config.yaml
image_size: 64
encoder_widths: [48, 96, 192]
encoder_kernel_size: 7
text_encoder_causal: false
text_encoder_width: 128
text_encoder_mlp_ratio: 2
text_encoder_head_dim: 32
text_encoder_fused_qkv: false
lr_schedule: "cosine"
Rows from block 2 of the text encoder of a small contrastive image-text model, named by matrix and row number. Rows with one number belong to one neuron. Each number is 128 + 24 x the weight over its row's rms, rounded and kept within 0 to 255. All counts start at 0.
Before each neuron's rows are labels from the 100 texts, of 14848, where the neuron reaches its largest size: "tokens" is the input token at the peak. Only what is clearly more common there than usual is listed. The data: photos of plants and fungi (iNaturalist).
# gate: MLP gate (text_encoder.blocks.2.mlp.gate.weight, 256x128), inputs 0-127
# fc1: MLP up (text_encoder.blocks.2.mlp.fc1.weight, 256x128), inputs 0-127
# fc2: MLP down (text_encoder.blocks.2.mlp.fc2.weight, 128x256, transposed), outputs 0-127

tokens: "pear"; "hedgehog"
gate.76 [132 130 102 219 129 110 127  89 130 121 124 128 118 143 103 134 105 113 192  76 125 127 129 137 108 143 109 131 143 137 147 124 175 125 123 106  81 153 115 112 104 126 134  99 132 131 138 153 137 128 137 136 160 120 110 124 150 134 163 133 100 144 119 139  62 189 133 104 119 121 139 125 137 145 133 119 127  94 149 191 114 140 111 154 144  75 146 163 140 127 109 154 148 162 112 153 152 122 117 106 103 119 144 139 108 174 130 144 100 131  74 129 101 125 135 146 104 124 119 121  68 114 126 147 129 143 110 131]
fc1.76 [119 179 118 158 120 144 157 136 143 125  96 134  97 144 114 113  89 117 177 119 163 137 160 122 126 157 129 111 118 111 131 114 130 145 179 134  54 128 128 149 160 120 114 113 123 105 126 145 112 138 103  77  96 133 115 154 134 124 117  75 166 133 116 123 104 153 122 115 103 163 152 130 117 150 138 148 129 121 144 163  91 107 129 134 155  93 111 183 171  81 121 112 135 140 102 127 140 113 129  87 130 147 149 100 139 121 112 129 107 114  72 118 110 113 149 114  90 130 126 157 119 194 122 132 150 143 120  97]
fc2.76 [129 108  65 171 103 115 132 124 134 124 118 124  64 111 104 148 102 100 143 146 132 120 109 120 126 161 162 136 116 134 139  86 128 134 163 100  90  89  99 126 148 131 115 170  98 141 147  95 106 158 117 152 123 197 148 125 122 103 134 101 178 137 144 149  74 149 114 119 133 118 115 111 114 103  98 135 104 155 143 175 115 113 100 133 147 132  91 171 127 107 135 133 140 137  96 150 112 128 134 114 166 117 155 146 143 166 130 129 118 133  94 120 115 140 124 139 139  99 129 155 172 184 123 157 148 123 131 118]

tokens: "arvensis"
gate.34 [128  80 114  85 124 124 105 143 165 123 143 108 123 181 163 105  98 135 165  99 162 173 177 146  96 121 138 115 162 172 122 137 144 120  96  77 152 110 136 146 144 105 153 124 118  83 143 155  91 111 111 145 133 132 109 167 125 163 155 123 151 128 117 178 129 119 103 138 138  90  82  95 145 166 140 133 150 141 121 113 159 130  76 144 128 123 160 126 119 137 139 138 127 141 141  80 126 116  95 145 116 152 110 109 126 170 125 148 122 103 103 121 138 104 144 135 122 119 127 161 108 119  91 136 110 104 115 163]
fc1.34 [135 110 119 115 154 133 147 120 126 124  95 128 148  85  93  91 153 120 143  74 120 135 127 155 154 161  99 136 179 108 168 142 128 126 154 133 108 126 138 126 105  85 129 143 166 170 149 172 134 137 119 161 151 138 135 124 152  94 173 144  96 107 110  60  91 145 142 129 110 144 113 155 126 118 142 141  90 138 154 116 147 142 137 166 154 156 123 126  86 123  99 115 109 121 118 165 110 116 123 131 118  96 140 107 113 141  90 129 116 149 135 163 125 128  87 137 164 141 101  57 107 147 145 108 119 152 104 123]
fc2.34 [154 147 187 152 117 137 117  95 168 141 112 137 121 135 102 129 162 129 104  96 121 141  81 140 129 115  98 132 149 104  97 108 128 137  98 155 141 159 165 123  97 117 118 125 113 141 131 124 105 122 116 160 125 112  85 165 148 106 128 171 125 110 128 167 119 107 104 128 147 102 145 170 127 134 159 126 124 177 191 159 118 111 115 123 182 126 157 128  93 172  76  83 187 103 116 133 134 119 128 124 139  90 141 154 128 118  94 149  93 157 126 124 111  96  96 134 141 128 139 119  98 140 115 132 143 132 111 129]

tokens: "japonica"; "petiolata"
gate.128 [130 103 119 121 122 138  75 155 153 194 127 148  79 105 115 113 108  98 115 144 101 142 131  98 148 119 120 137  89 112 157  74 150 125 104  80 115 152 154 164 110  98 124 126 145 143 144 160 153 118 127 159 108  99 171  95 200 131 130 119 179 145 131  95 140 141 101 141 124 150 124 113 131 104 141 124 140 133 125 163 130 113 196 111 130 120 150 139 145  71 131 117 144 120 137 117 125 110 140 149 131 124 126 117 144 106 178 144 163 138 111 116  99 119 149 138 163 114 140 145 101 122 116 105 116  96 132 139]
fc1.128 [119 107 142 147 122 125 154 134 133 123 126 159 111 128 105 116 138 134  93 124 137 135 124  73 145  92 178 139 155 137 162 139 120 126 120 165 113  90 123 108 141  88 122 157 170 158 129 125 147 128 153 106 147 123 149 127 135  87 177 143 111 151 122 120 151 142 123 179 124 134 107 149 144 131  86 151 149 107  96 108 115 102 143 114 169 119 124 133 119  87 119  83 104 120  89 120 144 128 154 164 157  76 114  89 115 108 182 136 155 159 133 142 127 132 161  69 134 120  89 134 138 115 125  99 153  81 160 130]
fc2.128 [150 139 158 121 150 132 170 127 126 133 119 127 127 131 109 136 122 120 127 135  98 122 147  90 119  80 157 137 107 127 172 124 100 114 114 114 119 110 109 120 114 104 102 171 184 147 126  91 151 104 137 119 154 124 144 146  99 153 146 159  96 162 114 124 104 134 150 140 138 141 130 111 140 108 114 103 149 131 116 128 100 102 152 127 166 165 142 146 137  74 110 101  69  86 122 110 107 134 111 168 179  95  79 112 115 113 128 139 175 140 105 127 116 120 142  87 109 155 130 141 177 178 145 102 136 132 168 159]

tokens: "cornales"; "ericales"; "stork's"
gate.36 [103  90 113  96 112  83 160 134 151 161 104  97 153 171 111  70 137 123 149 120 157 157 177 102 127 149 103 132 104 143 156 127 126 111 154 124  96 118 144 111 144  92 151 128 173 112 101 153 118 123  97 135 121 138 136 119 142 121 132 149  86 166 101  97 141 124 134 154 137 146 130 146 124 141 132  98 132 123 188 132 157 126 137 116 163 143 173 124 111 131 158 104 112 121 121 126  93 130  92  97 103 122 114 133  93  78 121 126 116 164  85 119 122 165 119 123  93 145 147 168 156 137 138 106 153 127 171 103]
fc1.36 [102 116 157 145 136  95 123 137 109 105 159 123 122 123 156 168 120 113 124 169  94 122 146 116 104 130 179  95  81 105 134 121 128 160 144 148 154 136  69 145 112  96  94 108  91 130 151 115 149 158 150  89  95 149 100  75 173 126 134 107 117 117 168 116 154 129 126 113 141 123  98 109 143  99 102 141 140 157 102  96 168 131 109 156 123 106 128 130 128 118 152 139 114 123 114 170 148  91 140 110 153 163 124 144 147 173 139 138 116 111 141 118 118 123 114 135 172 116 101  86 165 162 163 129  97 157 119 141]
fc2.36 [132 126 125 172  88 154 160 150  86 119 134 152 153 109 171 158 108 149 101 161 106 107 132 138 106 113 141 110  93 138 165 127 139 126 127 161 142 132  98 113 124 110 138  79  78 140 137 120 165 150 137 107 124 147 143  93 153 142 153 121 151 123 117 138 150 116 106  66 147 133 135 129 150  75 112 126  92 156 128 117 123 130 130  88 119  83 125 130 148 100 183 146 118 143  73 166 131 120 103  94 137  96 118 120  95 136 132 112 154 127 155 127 110 143  98 162 167 145 124 113 123 144 150 102 122 160 116 176]

tokens: "oxalis"; "argentea"; "sorrel"
gate.157 [119 112 149 117 123 180 116 162 171 163 156 121  87 146 168  87 131 118 121  78 162 147  94 183  99 145 126 122 166 126 112 124 135 115 155  90 126 130 160 145  90 129 124 135 111 125 147 118 134 122  79 169 152 108 140 133 157 133 141 134 108 140 124 138 150 134 114 164 126 132 119 125 110 105 184  93 145 126 158  71 151 107 124  97 138 105 113 114 123 148 131 117 131 166 114 128 152 113 119 106 147  61 147  97 145 100 106 105 118  62 116  98 131 120 136 113 152 135 132 124 122 132 113 102 137 123 144 162]
fc1.157 [147 135 133  94 119  69 132 154 141 104 113 144 147 107 125 158 132 131 114 169 154  85 150 134 119 112 109 119 141 142 121 111 116 145 124 184 171 141  98 112 157 171 129 112 127 136 141 114 139 120 127  91 124 146 112 117  88  71 143  93 107 109 128 127 139 133 158 126 111 140 139 148 129 109  84 144 117 119  89 132 157 176 192 134  84 102 152 135 137 134 114 126 113  95  99 127 140 124  94 160 120 196 142 118 104 120 112 115 163 128 131 172 133 165  82 124  99  96 115 120 150 141 151 153 123 107 117 112]
fc2.157 [122 128 149  99 108  92 146 128 122 146  66 110 147 132  87 149 146  98 137 148 132  99 147  99 100 115 147 171 165 154 150 109 148 114 139 136 115 108 113 117 159 169 152 122 101 158 133  96  93 153 149  62 124 149 112  89 120  87 170 135 138 132 167 151 156 120  85 126 137 135 134 135 113 118 112 119  99 129 129 126 168 168 141 134 170 109 151 155 107 140 155 122 124  71 115 158 106 160 140 126 124 125 134 135 125 122 114 111 146 117  80 111 117 150  84 108 148 151 136 152 123 136 168 155  95 124 118 163]

tokens: "plantaginaceae"; "ambrosia"; "bellflower"
gate.64 [153 108 118 151 166 105 123 143 156 134 177 113 133 171 140 138  74 122 118 130 106 144 138 143 119  99  95 168 111  80 106 182 137  94 150 115  96 113 109 164 100 164  77 127 120 120 107 139 169 140  82 107 135 108 111 157 118  80 119 110 153 140 133 121 141 119 138 123 185 122 182 141 142 114 163 115 157 112 156 160 110 127 105 111 141 122 125 132 113 116  98 117 127 129 107 120 124 138 149 110 122 150 161 159 101 118 137 126 147  82 112 138 124 117 112 114 117 114 187 141 109 142 159 117 121 161  85 131]
fc1.64 [102  96 171  99 115 164 150 149 141 101  83  97 131  67 117  86  95 144 138 165 119 116 132 117 123 155 172 130 105 113 123  81  96 125 116 130 140 120 165 139 101 120 151 131 126 173 105 131 123 118 161 142  82 133 135  52 136 106 107 106 150 195 118 120 138 114 132 141 118 126 116 168 121 145 145 125 129 141 113 111 149 127 108 139 121 105 115 137 138 155 143 166 140 117 138 111 116 147  94 126 115 170 155 158  81 120 153 168 115 133 119 114 118 126 149 156 152 138 152 163 137 107 153 118 117 109 165 114]
fc2.64 [ 95 118 171 144 115 184 118 116 100 127 104 163 132  85 128 137 110 122  94 122 120 121 144 159 137 153 143  96 123 118 139 102 116 148 137 119 121 141 161 126 119 131 158 104 183 152  83 117 103 102 139 130 114 113 128  91 110 158 134 171 114 154 122 120 128 118 129 148 145  99  85 136 140 157 164 139 125 122 135 137 156 114 123 152  98 118  93  83 160 146 168 143 139 113 144 146  99 130 121 143 153 150 108 132  80 140 118 112 119 126 101  80 114 107 150 147 153 116 139 145 179  66 155 147 118 104 180  85]

tokens: "purpureum"; "hirsuta"; "devilshead"
gate.97 [ 76 161 148  96 121 156 102 148 126 149 181 126  83 147  78 139 131  96 152 133 121 111 152  71 135 163 147  92 105 100 144 142 133 125 107 128 176 124 124 162  80 147 152 131 120 117 136 176 123 130 122 176 143 152 146 150 118 143 113 127 138 103 119 120 137 106 115 109 159 126 142 131 128 131 109 156 122 121 165 149 136 161  95 129 104  97 120 168 133 118 100 135 126 124 136 139 114 120  56  99 114 114 113 118 153  87  90 163 137 123  87 141 136 145 134 137 135 153 121 132 129 127 114 156 166 150  97  86]
fc1.97 [ 89 142 124 121 119 169 100 115 130 172 118 130 133 133 109 103 123 112 187 130 107 110 208 152  99 135 135 106 163 133 142 131 123 107 111 171 110 126 104 176 134 156 129 157 126 120 104 108 122 171 119 141 150  99 174 158 147  96 120 131 102 158 126  99 146 132 126 128  96 129 135  79 137 164 120 103 145 116 131 131 118 146 110 122 138 136 131 119 139 166 142 130 132 134  79 135 113 168  69 100 114 116 132  99 118 130 124 152  94  94 122 132 162 151 131 149 122 139 127 116  64 147  94 130 117 152  97  90]
fc2.97 [151 120 128  94 129 124 141 124 153 105 122  88 142 140 119 133 122 113 121 152 126  83 174 145 133 121 124 162 154 124 104 185 141  94 117 125 138 149  94 152 128 140 137 173 156 127 123 129 107 153 145 156 146 151 163 117  94 157 130 110 113 145 106 111  94 129 124 111  96 170 130 145  90 160 160  97 108 149 106 100  88 106 152 121 111 129 105 115 112 130 143 168 125 148 110 139 126 186  90  92 151  89 122 109 161 130 138  87  78 132 156 126  97 170 135 182 161 124 106 114 118 126  82 129 108 132 125 129]

tokens: "platanoides"; "armeria"; "epigejos"; "coronilla"
gate.37 [183 144 137 114  77 125 116  93 171 169 150 134 162 121 132 143 125 127  93 145 117 119 163 134 121 144 142 107 183 149 137 124 131 141 140 102  91 109  87 171 163 118 123 118 100 168 166 120 135 102  77 123 144 133 138 117 141  89 167 158  86 123  93 117 130 102 154  85 138 140 132 141 105 163  89 137 156 116 137  97 104 157 121 140 142 128 151 112 120 108 143 113  93 162 104  95 119 119 174  97 112 137 152 145 115 134 108 130 155 149 128 124 117  89  99 109 143 140 110  86 149 124 137 112 113 128 158 151]
fc1.37 [ 88 120 101 110 160 165 152 142  84 122 116 126  79 143 124 125 148 189 170 123 114 179 105 132 186 104  95 162 101 102 127 159 153  95 128 173 149 161 136  79 113 120 132 153 143 125  90 164  95 144 124 114  98 130 131 146 114 179 100 127 135 147 125 134 141 126 115 148 161  92 129 135 118 119 165 113 109 140 118 142 141 140 109 106 107 157 118 165 140 131 116 122 145 120 155 164 147 129 111  97 163 153 101  86 132 125 138 118 111  96 113 150 117 159 139 104 101 109 143 138 139 119 127 135 136 138  89  93]
fc2.37 [ 98 121 129 136 110 109 120 152 152 124 154 109 145 122  90 108 113 156 158 171 148 150 122  77 166 136 108 160  75 133 135 131 146 140 131 119 123 134 146  75 100 149 119  92 140 115 111 123 134 176 128 142 132  87 146 110 198 176 129 142 138 146 140 137 134 134 133 127 169 103 135 128 100 128 150 149 146 128 135 102 119 151 134  80 116 154 148 144 109 116 106 152 141 136 114 117 111 109  82 125 169 159 121 123 172 116 153 104  52 123 130 114  76 124 122 126 138 101 126 165 102 105 120 142 108 145 132 100]

tokens: "lamiaceae"; "malvaceae"; "claytonia"
gate.196 [132 132 136 124 150 118 169  95  93 150 148 145 171 156 157 163 144  79 113 142 121 113 100 111 130 154 101 103 145 124 113 108 146  76 111  88 115 147 103 151 138 112 125  96 122  76  91 134 160 137 125 120  97 142 172 173 120 115 121 140 149 127 146 144 171 135 130  89 134 106  85 114  94 127 171 118 141 171 152  94 148 136  95 144 124 119  61 126 115 117 133 174 147 112 110 136  98 145  95 106 122 107 164 105 106 100 139 121  96 124 110 144 145 160 135 149 116 136 150 146 148 124 142 125 155 151 144 133]
fc1.196 [117 128 129 121 143 148 170  79 124  84 123 143 141 177 157 133 179  99 139 151 152  98 108  62  81 145 133 176 157 101 122 114 120 113 152 182 144 120 127 133  73 122 111 158 128 116 131 133 138 112 169 126 111 114 133 140 171 139 155 101 147 152  87 161 127 153 157 114 142 149 106 112 114 122 166 135 146 128 110 100 127 110 140 145 117 149 139 108 119 156  76 132 120 109 106  94 139 127 132 135 131 130 172  87 107 125 146 111  87 107 151 141 159 156 137 107 111 129 106 140 123 118 109 138 109 160 156 106]
fc2.196 [ 88 125 126 149 152  95 111 130 138 114 128 169 141 155 112 111 106  84 104 144 145 110 110  90 136 125 142 106 153 126 118 136 173  92 109 153 169 111 113 138 111 106 124 191 123 123 134  88 129 111 152 117  89 128 119 134 171 131 141 161 155 115  79 122 135 105 140  75 113 172 137  89 121 123 113 100 159 142 124 107 147  96 132 154 175 153 121 161 117 166 140 124 118 140 145 114 143 109 158 139 161 129 119 118 118 133 104 109 110 158 159 159 181 120 144 130 156 145  88 137 149 120 135 105  94  88 147  92]

tokens: "oak"; "gum"; "brassicaceae"
gate.83 [160 140 143 111 115 102 134 155 176  94  92 128 127 116 119 114 153 133 110  72 134 131 115 129 118 118 133 102 159  98 134 118 143  89 150 118 156 124 136 166 144  88 147 116 122 155 116 149 201 133 109  97 108 128 127 123 102 121 117 135 151 106 127 132 136 114 117 136 104 147  78 153 123 183 160 132 108  93 148 103 123 162  88 120 122 113 159 111 151 125 111 101 140 126  92 135 114 167 130  88 155 131 133 149 109  89 103 140 121 166  79 122 163 170 153 132 114 182 132 148 171 103 111 135 136 151 120 112]
fc1.83 [144 142 131 114 150 106 111 154 128 140  91 158 110 103 105 117 146 136 122 105 127 142 117 127 137 122 106 128 106 114  74 143 128 117 131 114 135  97 149 145 173 109 118 121 147 136  77 158 138  82 125 135 111  90 126 115 129 112 125 134 143 136 117 135 181 106 112 155 122  79  82 151 143 169 118  96 121  78 171 104  87 149 119 124 115 149 162 169 130 169 159 133 174 109 131 160 133 182 100 127 167 126 135 149  98 142 126  92 129 143 136 103 135 140 134 129  96 184 110 162 129 166 135 150 116 164 131 109]
fc2.83 [143 157 145 122 154  89  99 142 137 120 118  97 116 118  82 110 145 119 161 134 134 121 120 105 125 124 143  87 159 100 128 118 147  92 165 134 147 121  93 149 119  77 150 110 116 115 100 119 133 112 111 121 108  80 136 153 123 167  76 112 143 115 113 103 152 139 134 127 115  87  88 116 107 161 137 114 115 110 138 122  89 113  84 158 153 171 105 156 143 117 152 128 130 169 151 150 136 160 134 112 140 124 148 136 133 163 150  96  96 149 128 119 164 110 154 150 125 197 114 114 140 167 143 181 163 116 118 143]

tokens: "viburnaceae"
gate.242 [118 140 138 147 125  97 157 118 127 139 147 128 135 159 125 111 118 128 141 126 150 161 115 142 137 134 118  89 114 135 184 103 168 104 108 127  89 125 158 117 147 172 112 152 168 162 178 115 130  82 119 170 123 133 114 115 149  87 142 134 119 145 114 128 152 106 131 130 124 162 115 100 111 151 151 121 117 127 121 136 178 124 115 116 159 142 137 159 146 117 104 110 122 126  73 117  86  89 139 141 136 111  84 124  97 104 110 142 157 101 151 127  91 154 116 150 123 103 192  86  55 103 134 141 131 124 150 139]
fc1.242 [165 148 125 159  98 135 155 105 151 118 129 118 108 148 145  86 125 118 115 111 123 148  87 154 162 128 154  84  80 139 122 117 148 120 105  97 142 128 135  89 150 146 124 131 132 136 155 114 129 118 121 144 138 167 172 138 152 109 135 119 132 123  92 166 142 109 128 140 139 157 113  68 101 118 149 173 115 111  94 138 153 118 132  79 159 129 161 153 171 160 102 110 109 108  74 115 103 114 100 148 121 152 110 111 136 113 123 146 154 114 154 156  73 145 104 157 118 132 167 101  78 135 161 109 133 143 133 138]
fc2.242 [116 173 117 140 125 133 126 135 116  81 118 103 139 155 127 139 145 100 139 121 161 144 127 104 141 150 103  62 101 120 132 141 134 141 172 138 162 118  97 119 134 146 159 103 154 135 132 121 169 113 166  92 113 153 122  95 144 111 107  91 146 116 128 158 165  74 128 175 132  94 121 150  92 159 154 149 105 143 101 157 128 111 141 139 161 162 105 102 168 174 135 134 142 127  91  91 123 151  99  98 127 131 116 120 135  88 148 128 101 115 183 111  78 142 106 129 115 151 118 114 104 138 109 127 149 110 127 150]

tokens: "brassicales"
gate.31 [103 154 114 113  82 149 153 163 107 121 151 109 114 101 166 133 138 119 115 141 102 113 159 123 140 134  81 113 150  87 127 147 128 105 143 124 109  75 110 154 137 132 110 109 129  89 193 139 146 128 106 171 133 144 141 115 120 171 106 144 138 124 107 115 155 116 103 161 190 133 108 148 130 122 123 158 132 127 105 128 124  78 127 137  85 159 189  90 106 111 110 146 153 129 102  91 152 113 127 154  99 121 181 131 141 154 129  96 111 130 164 109 166  84 123 123 120 124 123 111 131 136 155 144 130 130 128 150]
fc1.31 [109 143 131 129 135 145  62 107 127 155 113 128  73 134 144 159 101 171 126 140 112 125 120 149 124 137 148 110 155 117 117 107 102 118 161 114 149 167 149 147 142 110 120 104  97 110 153  95 141 158 125 116 159 122 175 120 145 128 134 147 107 142 144  89 110 121 113 138 166 150 149 150 131 137 108 124 126 108 186 141 129 122 104 127 137 139 114  83 128  84 104  74 128 158 106  90 161 118 174 153 116 127 123 144 136 142 148 123 133 154 126 117  99 166  83 159 111 131 101 106  78 168 131 125 149 147 102 183]
fc2.31 [127  93 111 105 173 107 124 114 143 140 122 139 133 116 130 103  95 134 139 138 160 173 136 163 150  94 105 117 101 106 174  97  98 125 105 114 148 159 139 145 114 116  89 106 109  95 133  92 130 127 152 137 151 139 152 119 132  72 136 103 134 154 102 101 131  95 100 145 173 185 133 157 126 158 112  87 118 159 121 135 104 137 124 103 131 163 115 162 141 129 137 103 121 168 126  90 172 119  88 159 109 140 119 113 146 157 103 117 132 129 171 126 164 107 107 123 117 144 100 125  94 160 145 140 186 117 131 138]

tokens: "("
gate.62 [113 138 173 137 138  96 120 148 156 120 157 155 118 140  99 162 135  82 191 139 153 106 148 115 103 143 103 122 100 153 138  84 126 134 141 156  80 114  92 119 116 107 153 115  96 126 114 160 145 160 108 141 163  79  77 162 140 169 128 146 148 163 111 115 137 109 144 119 125 120 116 101 127 123 167 125 137 151 109 104 161 133 128 146 123 131 123 124 143 172 132 113 167 113  91 127 125 169 159 170 121 118 154 127  83 118 102 118 146 118 104 138 134 148 108 104 139 116 111 140 142 133 128  99  77  88 164 112]
fc1.62 [100 154 106 115 105 141 153  88 163 109 114 144 114 123 123 136 155 102 136 126 124 119 128 141 127 123 115 127 141 142 129 129  87 149 152 191 120  93 163 101  91 140 137  99 140 140  80 142  97 138 107  90 111 129 138 107 105 107 125 145 127  97 152  96 117 118 101 139 164 140 125 157 158 148  90 109  73 128 142 112 113  64 127 100 140 122 133 169 184 130 106 126 173 166 130 130 118 158  96 122 121  90 158 122 105 110 117 164 111 122 116 140 138 137 141 173 171 119 170 183 150 115 138 132 128 130 134 139]
fc2.62 [150 150 153  97 117 139 147 111 160 126 105 138 101 143 113 137 114 149 149 132 144 154 150 161 104 150 149 122 150 145  83  84 110 131 158 192 103  91 127 112 114 109 141  90 105 150 109 153 131 151 147 120 132 107  95 127 112 126 118 143 161 127 169  96 119 123  85 132 153  95 124 102 170 117 117 127  76 150  92 133  84  67 148 110 148 129 136 172 160 119 126 122 171 140 105 107 135 122 139 126 126 167 131  94 141  89 155 184 110 120 118 138 147 143 108 125 138 120 140 153 123  81 149 118 116 155 107 117]

tokens: "purpureum"; "holostea"; "solomon's"
gate.135 [107 124 152 122 137  92 146 133 158 142 104 116 108 128  93 160 152 119  93  75 153 153 158  99  92 115 114 159 144 163 161 125 146  71 116 155 136 154 114 150 131 121 100 113 142 122 109 109 101 118 139 136 164 144 184 108 150 150 156 139 128 134 154 123 159 151 135 133 121 102 134 135 130 140  91 157 150 109 121 134 120 150 134 128  98 136 115 139 115 169 115 114 127 137  92 137  93  95  85 122 176 153 129  94 118 102 136 180 116 150 127 139 138 107 148  76 123 115 116  80  98 159 147 137  72 158 112 148]
fc1.135 [126 133  99 130 107 133 139 116 151 114 145  99 121 130 157 143 134 114 155 160  83 107 153 106 128 120 142 103 126 121 107 165  89 121 117 153 114 124  96 111 152 134 150 128 135 156  54 144 122 141 145 147  79  99 127 142 116  93 135 124  99 174 121 136 116 145 208 129 145 116 148 110 100 155 115 122 116 148 187 145 175 155 134 120  74 127 113 167 127 104 157  91 181 152 128 147 141 136 107 126  95 111 113 124 144  96 136 118 144 114 113 123 118 145 153 107 110 120 132 150 148 137 150 138 133 156 110  72]
fc2.135 [126 130 123 113 148 138 151 113 155 174 167 117 145 117 153 156 113 140 157 110 132  67 170 125 155 103  70 111 157 132  90 125 126  77 107 120 114  97 122 131 114 127 122 119 130 146 101 103 141 141 141 125  99 126 115 146 121 105 138 126  89 149  89 173  96 145 109 112 123 133 121 133  77 141 160 134  86 171 135 107 146 178 152 105 128  91 116 132 156  89 153 111 131 185 175 160 161 128 119 118 104 145 107 135 120 127 146 138 104 160 134 133 115 134 127 176 143 100 113 108 147  96 124 152 123 105 152 139]

tokens: "toxicodendron"; "racemosum"; "phytolacca"
gate.75 [ 98 104 147 117 141 107 154 161 112 157 153 122 140 130 158 128 174 153 114 146 130 111 147 131 108  91 117  93 113 142 125 151 113 120 140 140 149 156 127 181 135 131 137 110 145 166 156 107 159 107 132 139 125 145 127 128 102  91 119 132 166 119 101 129  63 128 106 103 131 109 129 144 146 159 130 144 163 117 126 159 108 154  72 126 147 124 170 103 152 126 180 140  92 128 123  90 122 111 136 116 149 127  90 141  92  92 114 143 136 106  67 113  82 130 126 133 145 114 102 115  92  98 141 153 144 139 106 188]
fc1.75 [ 71  96 132  63 169 132 141 130 106 150 115 109 110 140 139 143 170 164 134 147 128 134 100 156 118 151  86 147  95 121 106 117 118 116 113 137 178 136 150 141 148 122 116 144 139  97 112 138 160 105 148 127 140 120 104 123 115  94 150 139 147 185 103 114  93 139 172 185 144  88 114  93 159 150 116 110 138 154 114 115 140 146 122 117 130 147 171 153 123 129 150 151 159  95 116 125 117 129  70 131 122 130  97 170 140 125 166 142  94 102 121 133 109 117 106 139 103 117 105 145  97 122  86 162 122 139 132 131]
fc2.75 [114 111 106 135 121 105 121 141 112 169 155 173 124 140 125 172 118 119 140 148 131 133 103 154 179 136 131 151 102 136 117 118 130 117 137 134 179 131 172 145 105 115  93  90 101 122 132 124 132 110 119 108 112  90 114 111 127 141 130 124 174 116  90 150 104 119 154 161 134 131 140 168  89 125 103  72 122 123  80  84 130 113 111 130 158 161 105 159 120 144 136 114 171 118 142 139 127 123 103 124 143  71  91 163 162 118 150  94 132 127 135 121  79 108 151 137  98 140 170 132 101 109 118 139 127 188 149 147]

tokens: "oak"
gate.1 [176 138 150 117 110 134 137 135 144 166 125 156 118 135 112 130 136 160 133  73  91 102 104 118 157 109 160 136 142  95 151 145 138 119 131 157 118  84 124 160 144 153 140  95  95 134 122  97 138 144 124  98  87 158 135 133 115 155 124 129 101  90 114 148 149 105  82 127 129 144 123 125 137 139 135 164 128  87  91 109 120 131  83 126 117 124 115 153 140 141 144 138 125 129 130 140 167 121  76 126 187 113 126 137 163 142 112 116 118  70  91 156 122 127 125 108 113 173  70 163 135 146 146  78 121 163 135 157]
fc1.1 [ 77 115 110 154 114 168 120 111 103 144 153 104 122 122 138 120 120 124 108 146 157 168 166 110 125 130 120 166 156 152 107 109 146 112 155 132 130 165 107 121 125 160 116 189 143  89 132 190 111 111 129 190 158 113  95 136 126 135 140  97  98 171 110 133  88 126 126 126 158 118  97 134 119 143 128  85  96 152 143 143 171 117 167 105 153 137 114 102 105 118 106 148 123 113 135  92  98 128 177 148  89 106 143  99 113 103 162 133  93 119 142 149 140 131 117 112 164  81 151 119 127 134 115 128 124 127 143 130]
fc2.1 [ 78  73 113 172 100 109 113 101 125 140 117  94 138 142 144 136  89 137 122 145 171 143 154 109 140 112 111 116 135 178  97 105 119 121 103 119 137 126 102  79 143 149 101 133 153 148 144 143 169 114 125 144 146 139 164 131 131 120 152 127 112 174 144 111 126 113 149 152 162 133 141 118 148 128 170 154 161 143 112 155 160 122 153  98  84 121 165 112 106 136 139 140 176 110  94 126  64 130 135 146 120 136 139  91 144 108 138 149 111 102 154 104 121 107 101 105 118 105 184 159 134 128 101 101 100 126 105 133]

tokens: "lamiaceae"
gate.12 [125 138 114 130 132 140 174  70 122 100 147 162 158 132 170 159 117 116 125 158 102 125 111 143  73 153 111 146 133  96 133 126 144 118  68 103  98 127 117 132 118 111 126 105 138 140 144 181 130 110 138 149 102 176 129 144 161 132 169 109 123 139 108 134 131 138 162  89 136 160 124 131 111 145 107 112 130 109 129  85 148 122  96 138 124 132  88 160 147 155 149 106 162  87 122 142 140 106 103 144 137 124 170 109 124  78 129 124  88  59 125 140  96 160 133  99 129 131 121 132 142 111 157 169 118 119 131 153]
fc1.12 [114 115 134  89 147 159 129 139 130  96 136 152 113 175 154 132 142  81 141 134 117 123  88 117  89 143 123 128 127  93 102 124 160  88  96 115 112 136 131 131 107  94 122  97 119 131 110 178 145 103 145 187 147 139 129 120 149 138 180 151 113 106 145 140 135 113 155 115 137 147 108  91 109 130 113 124 107 148 147 120 148 141 115 184 123 164  74 147 115  99  83 166 135 134  81 142 164 109 140 150 161 131 158 109 143 152 162 130 103  93 107 148 163 151 148 154 123 101  84 147 114 120 113 143 137 149 104 123]
fc2.12 [108 115 119 111 191 120 140 120 105 108 165 130 128 148 113 103  90 107 119 134 168 150  59 109 102 136 164 115 132  79 125 115 123 102  84 143 135 111 119  96 106 117 128 169 150 143 149 110 154 102 157 132 135 121 123 106 164 116 113 138 139 150  94 152 141  89 164 105 119 138 146 109 103 132 169 113 151 132 148  97 132 113 136 121 142 144 154 165  99 141 152 134 120 142 137 154 165 123 170  99 176 141  68 117 150 147 121 108 115 138 103 133 179 139 156 134 123 111 118 105 158 101 115  94 136 118 159 103]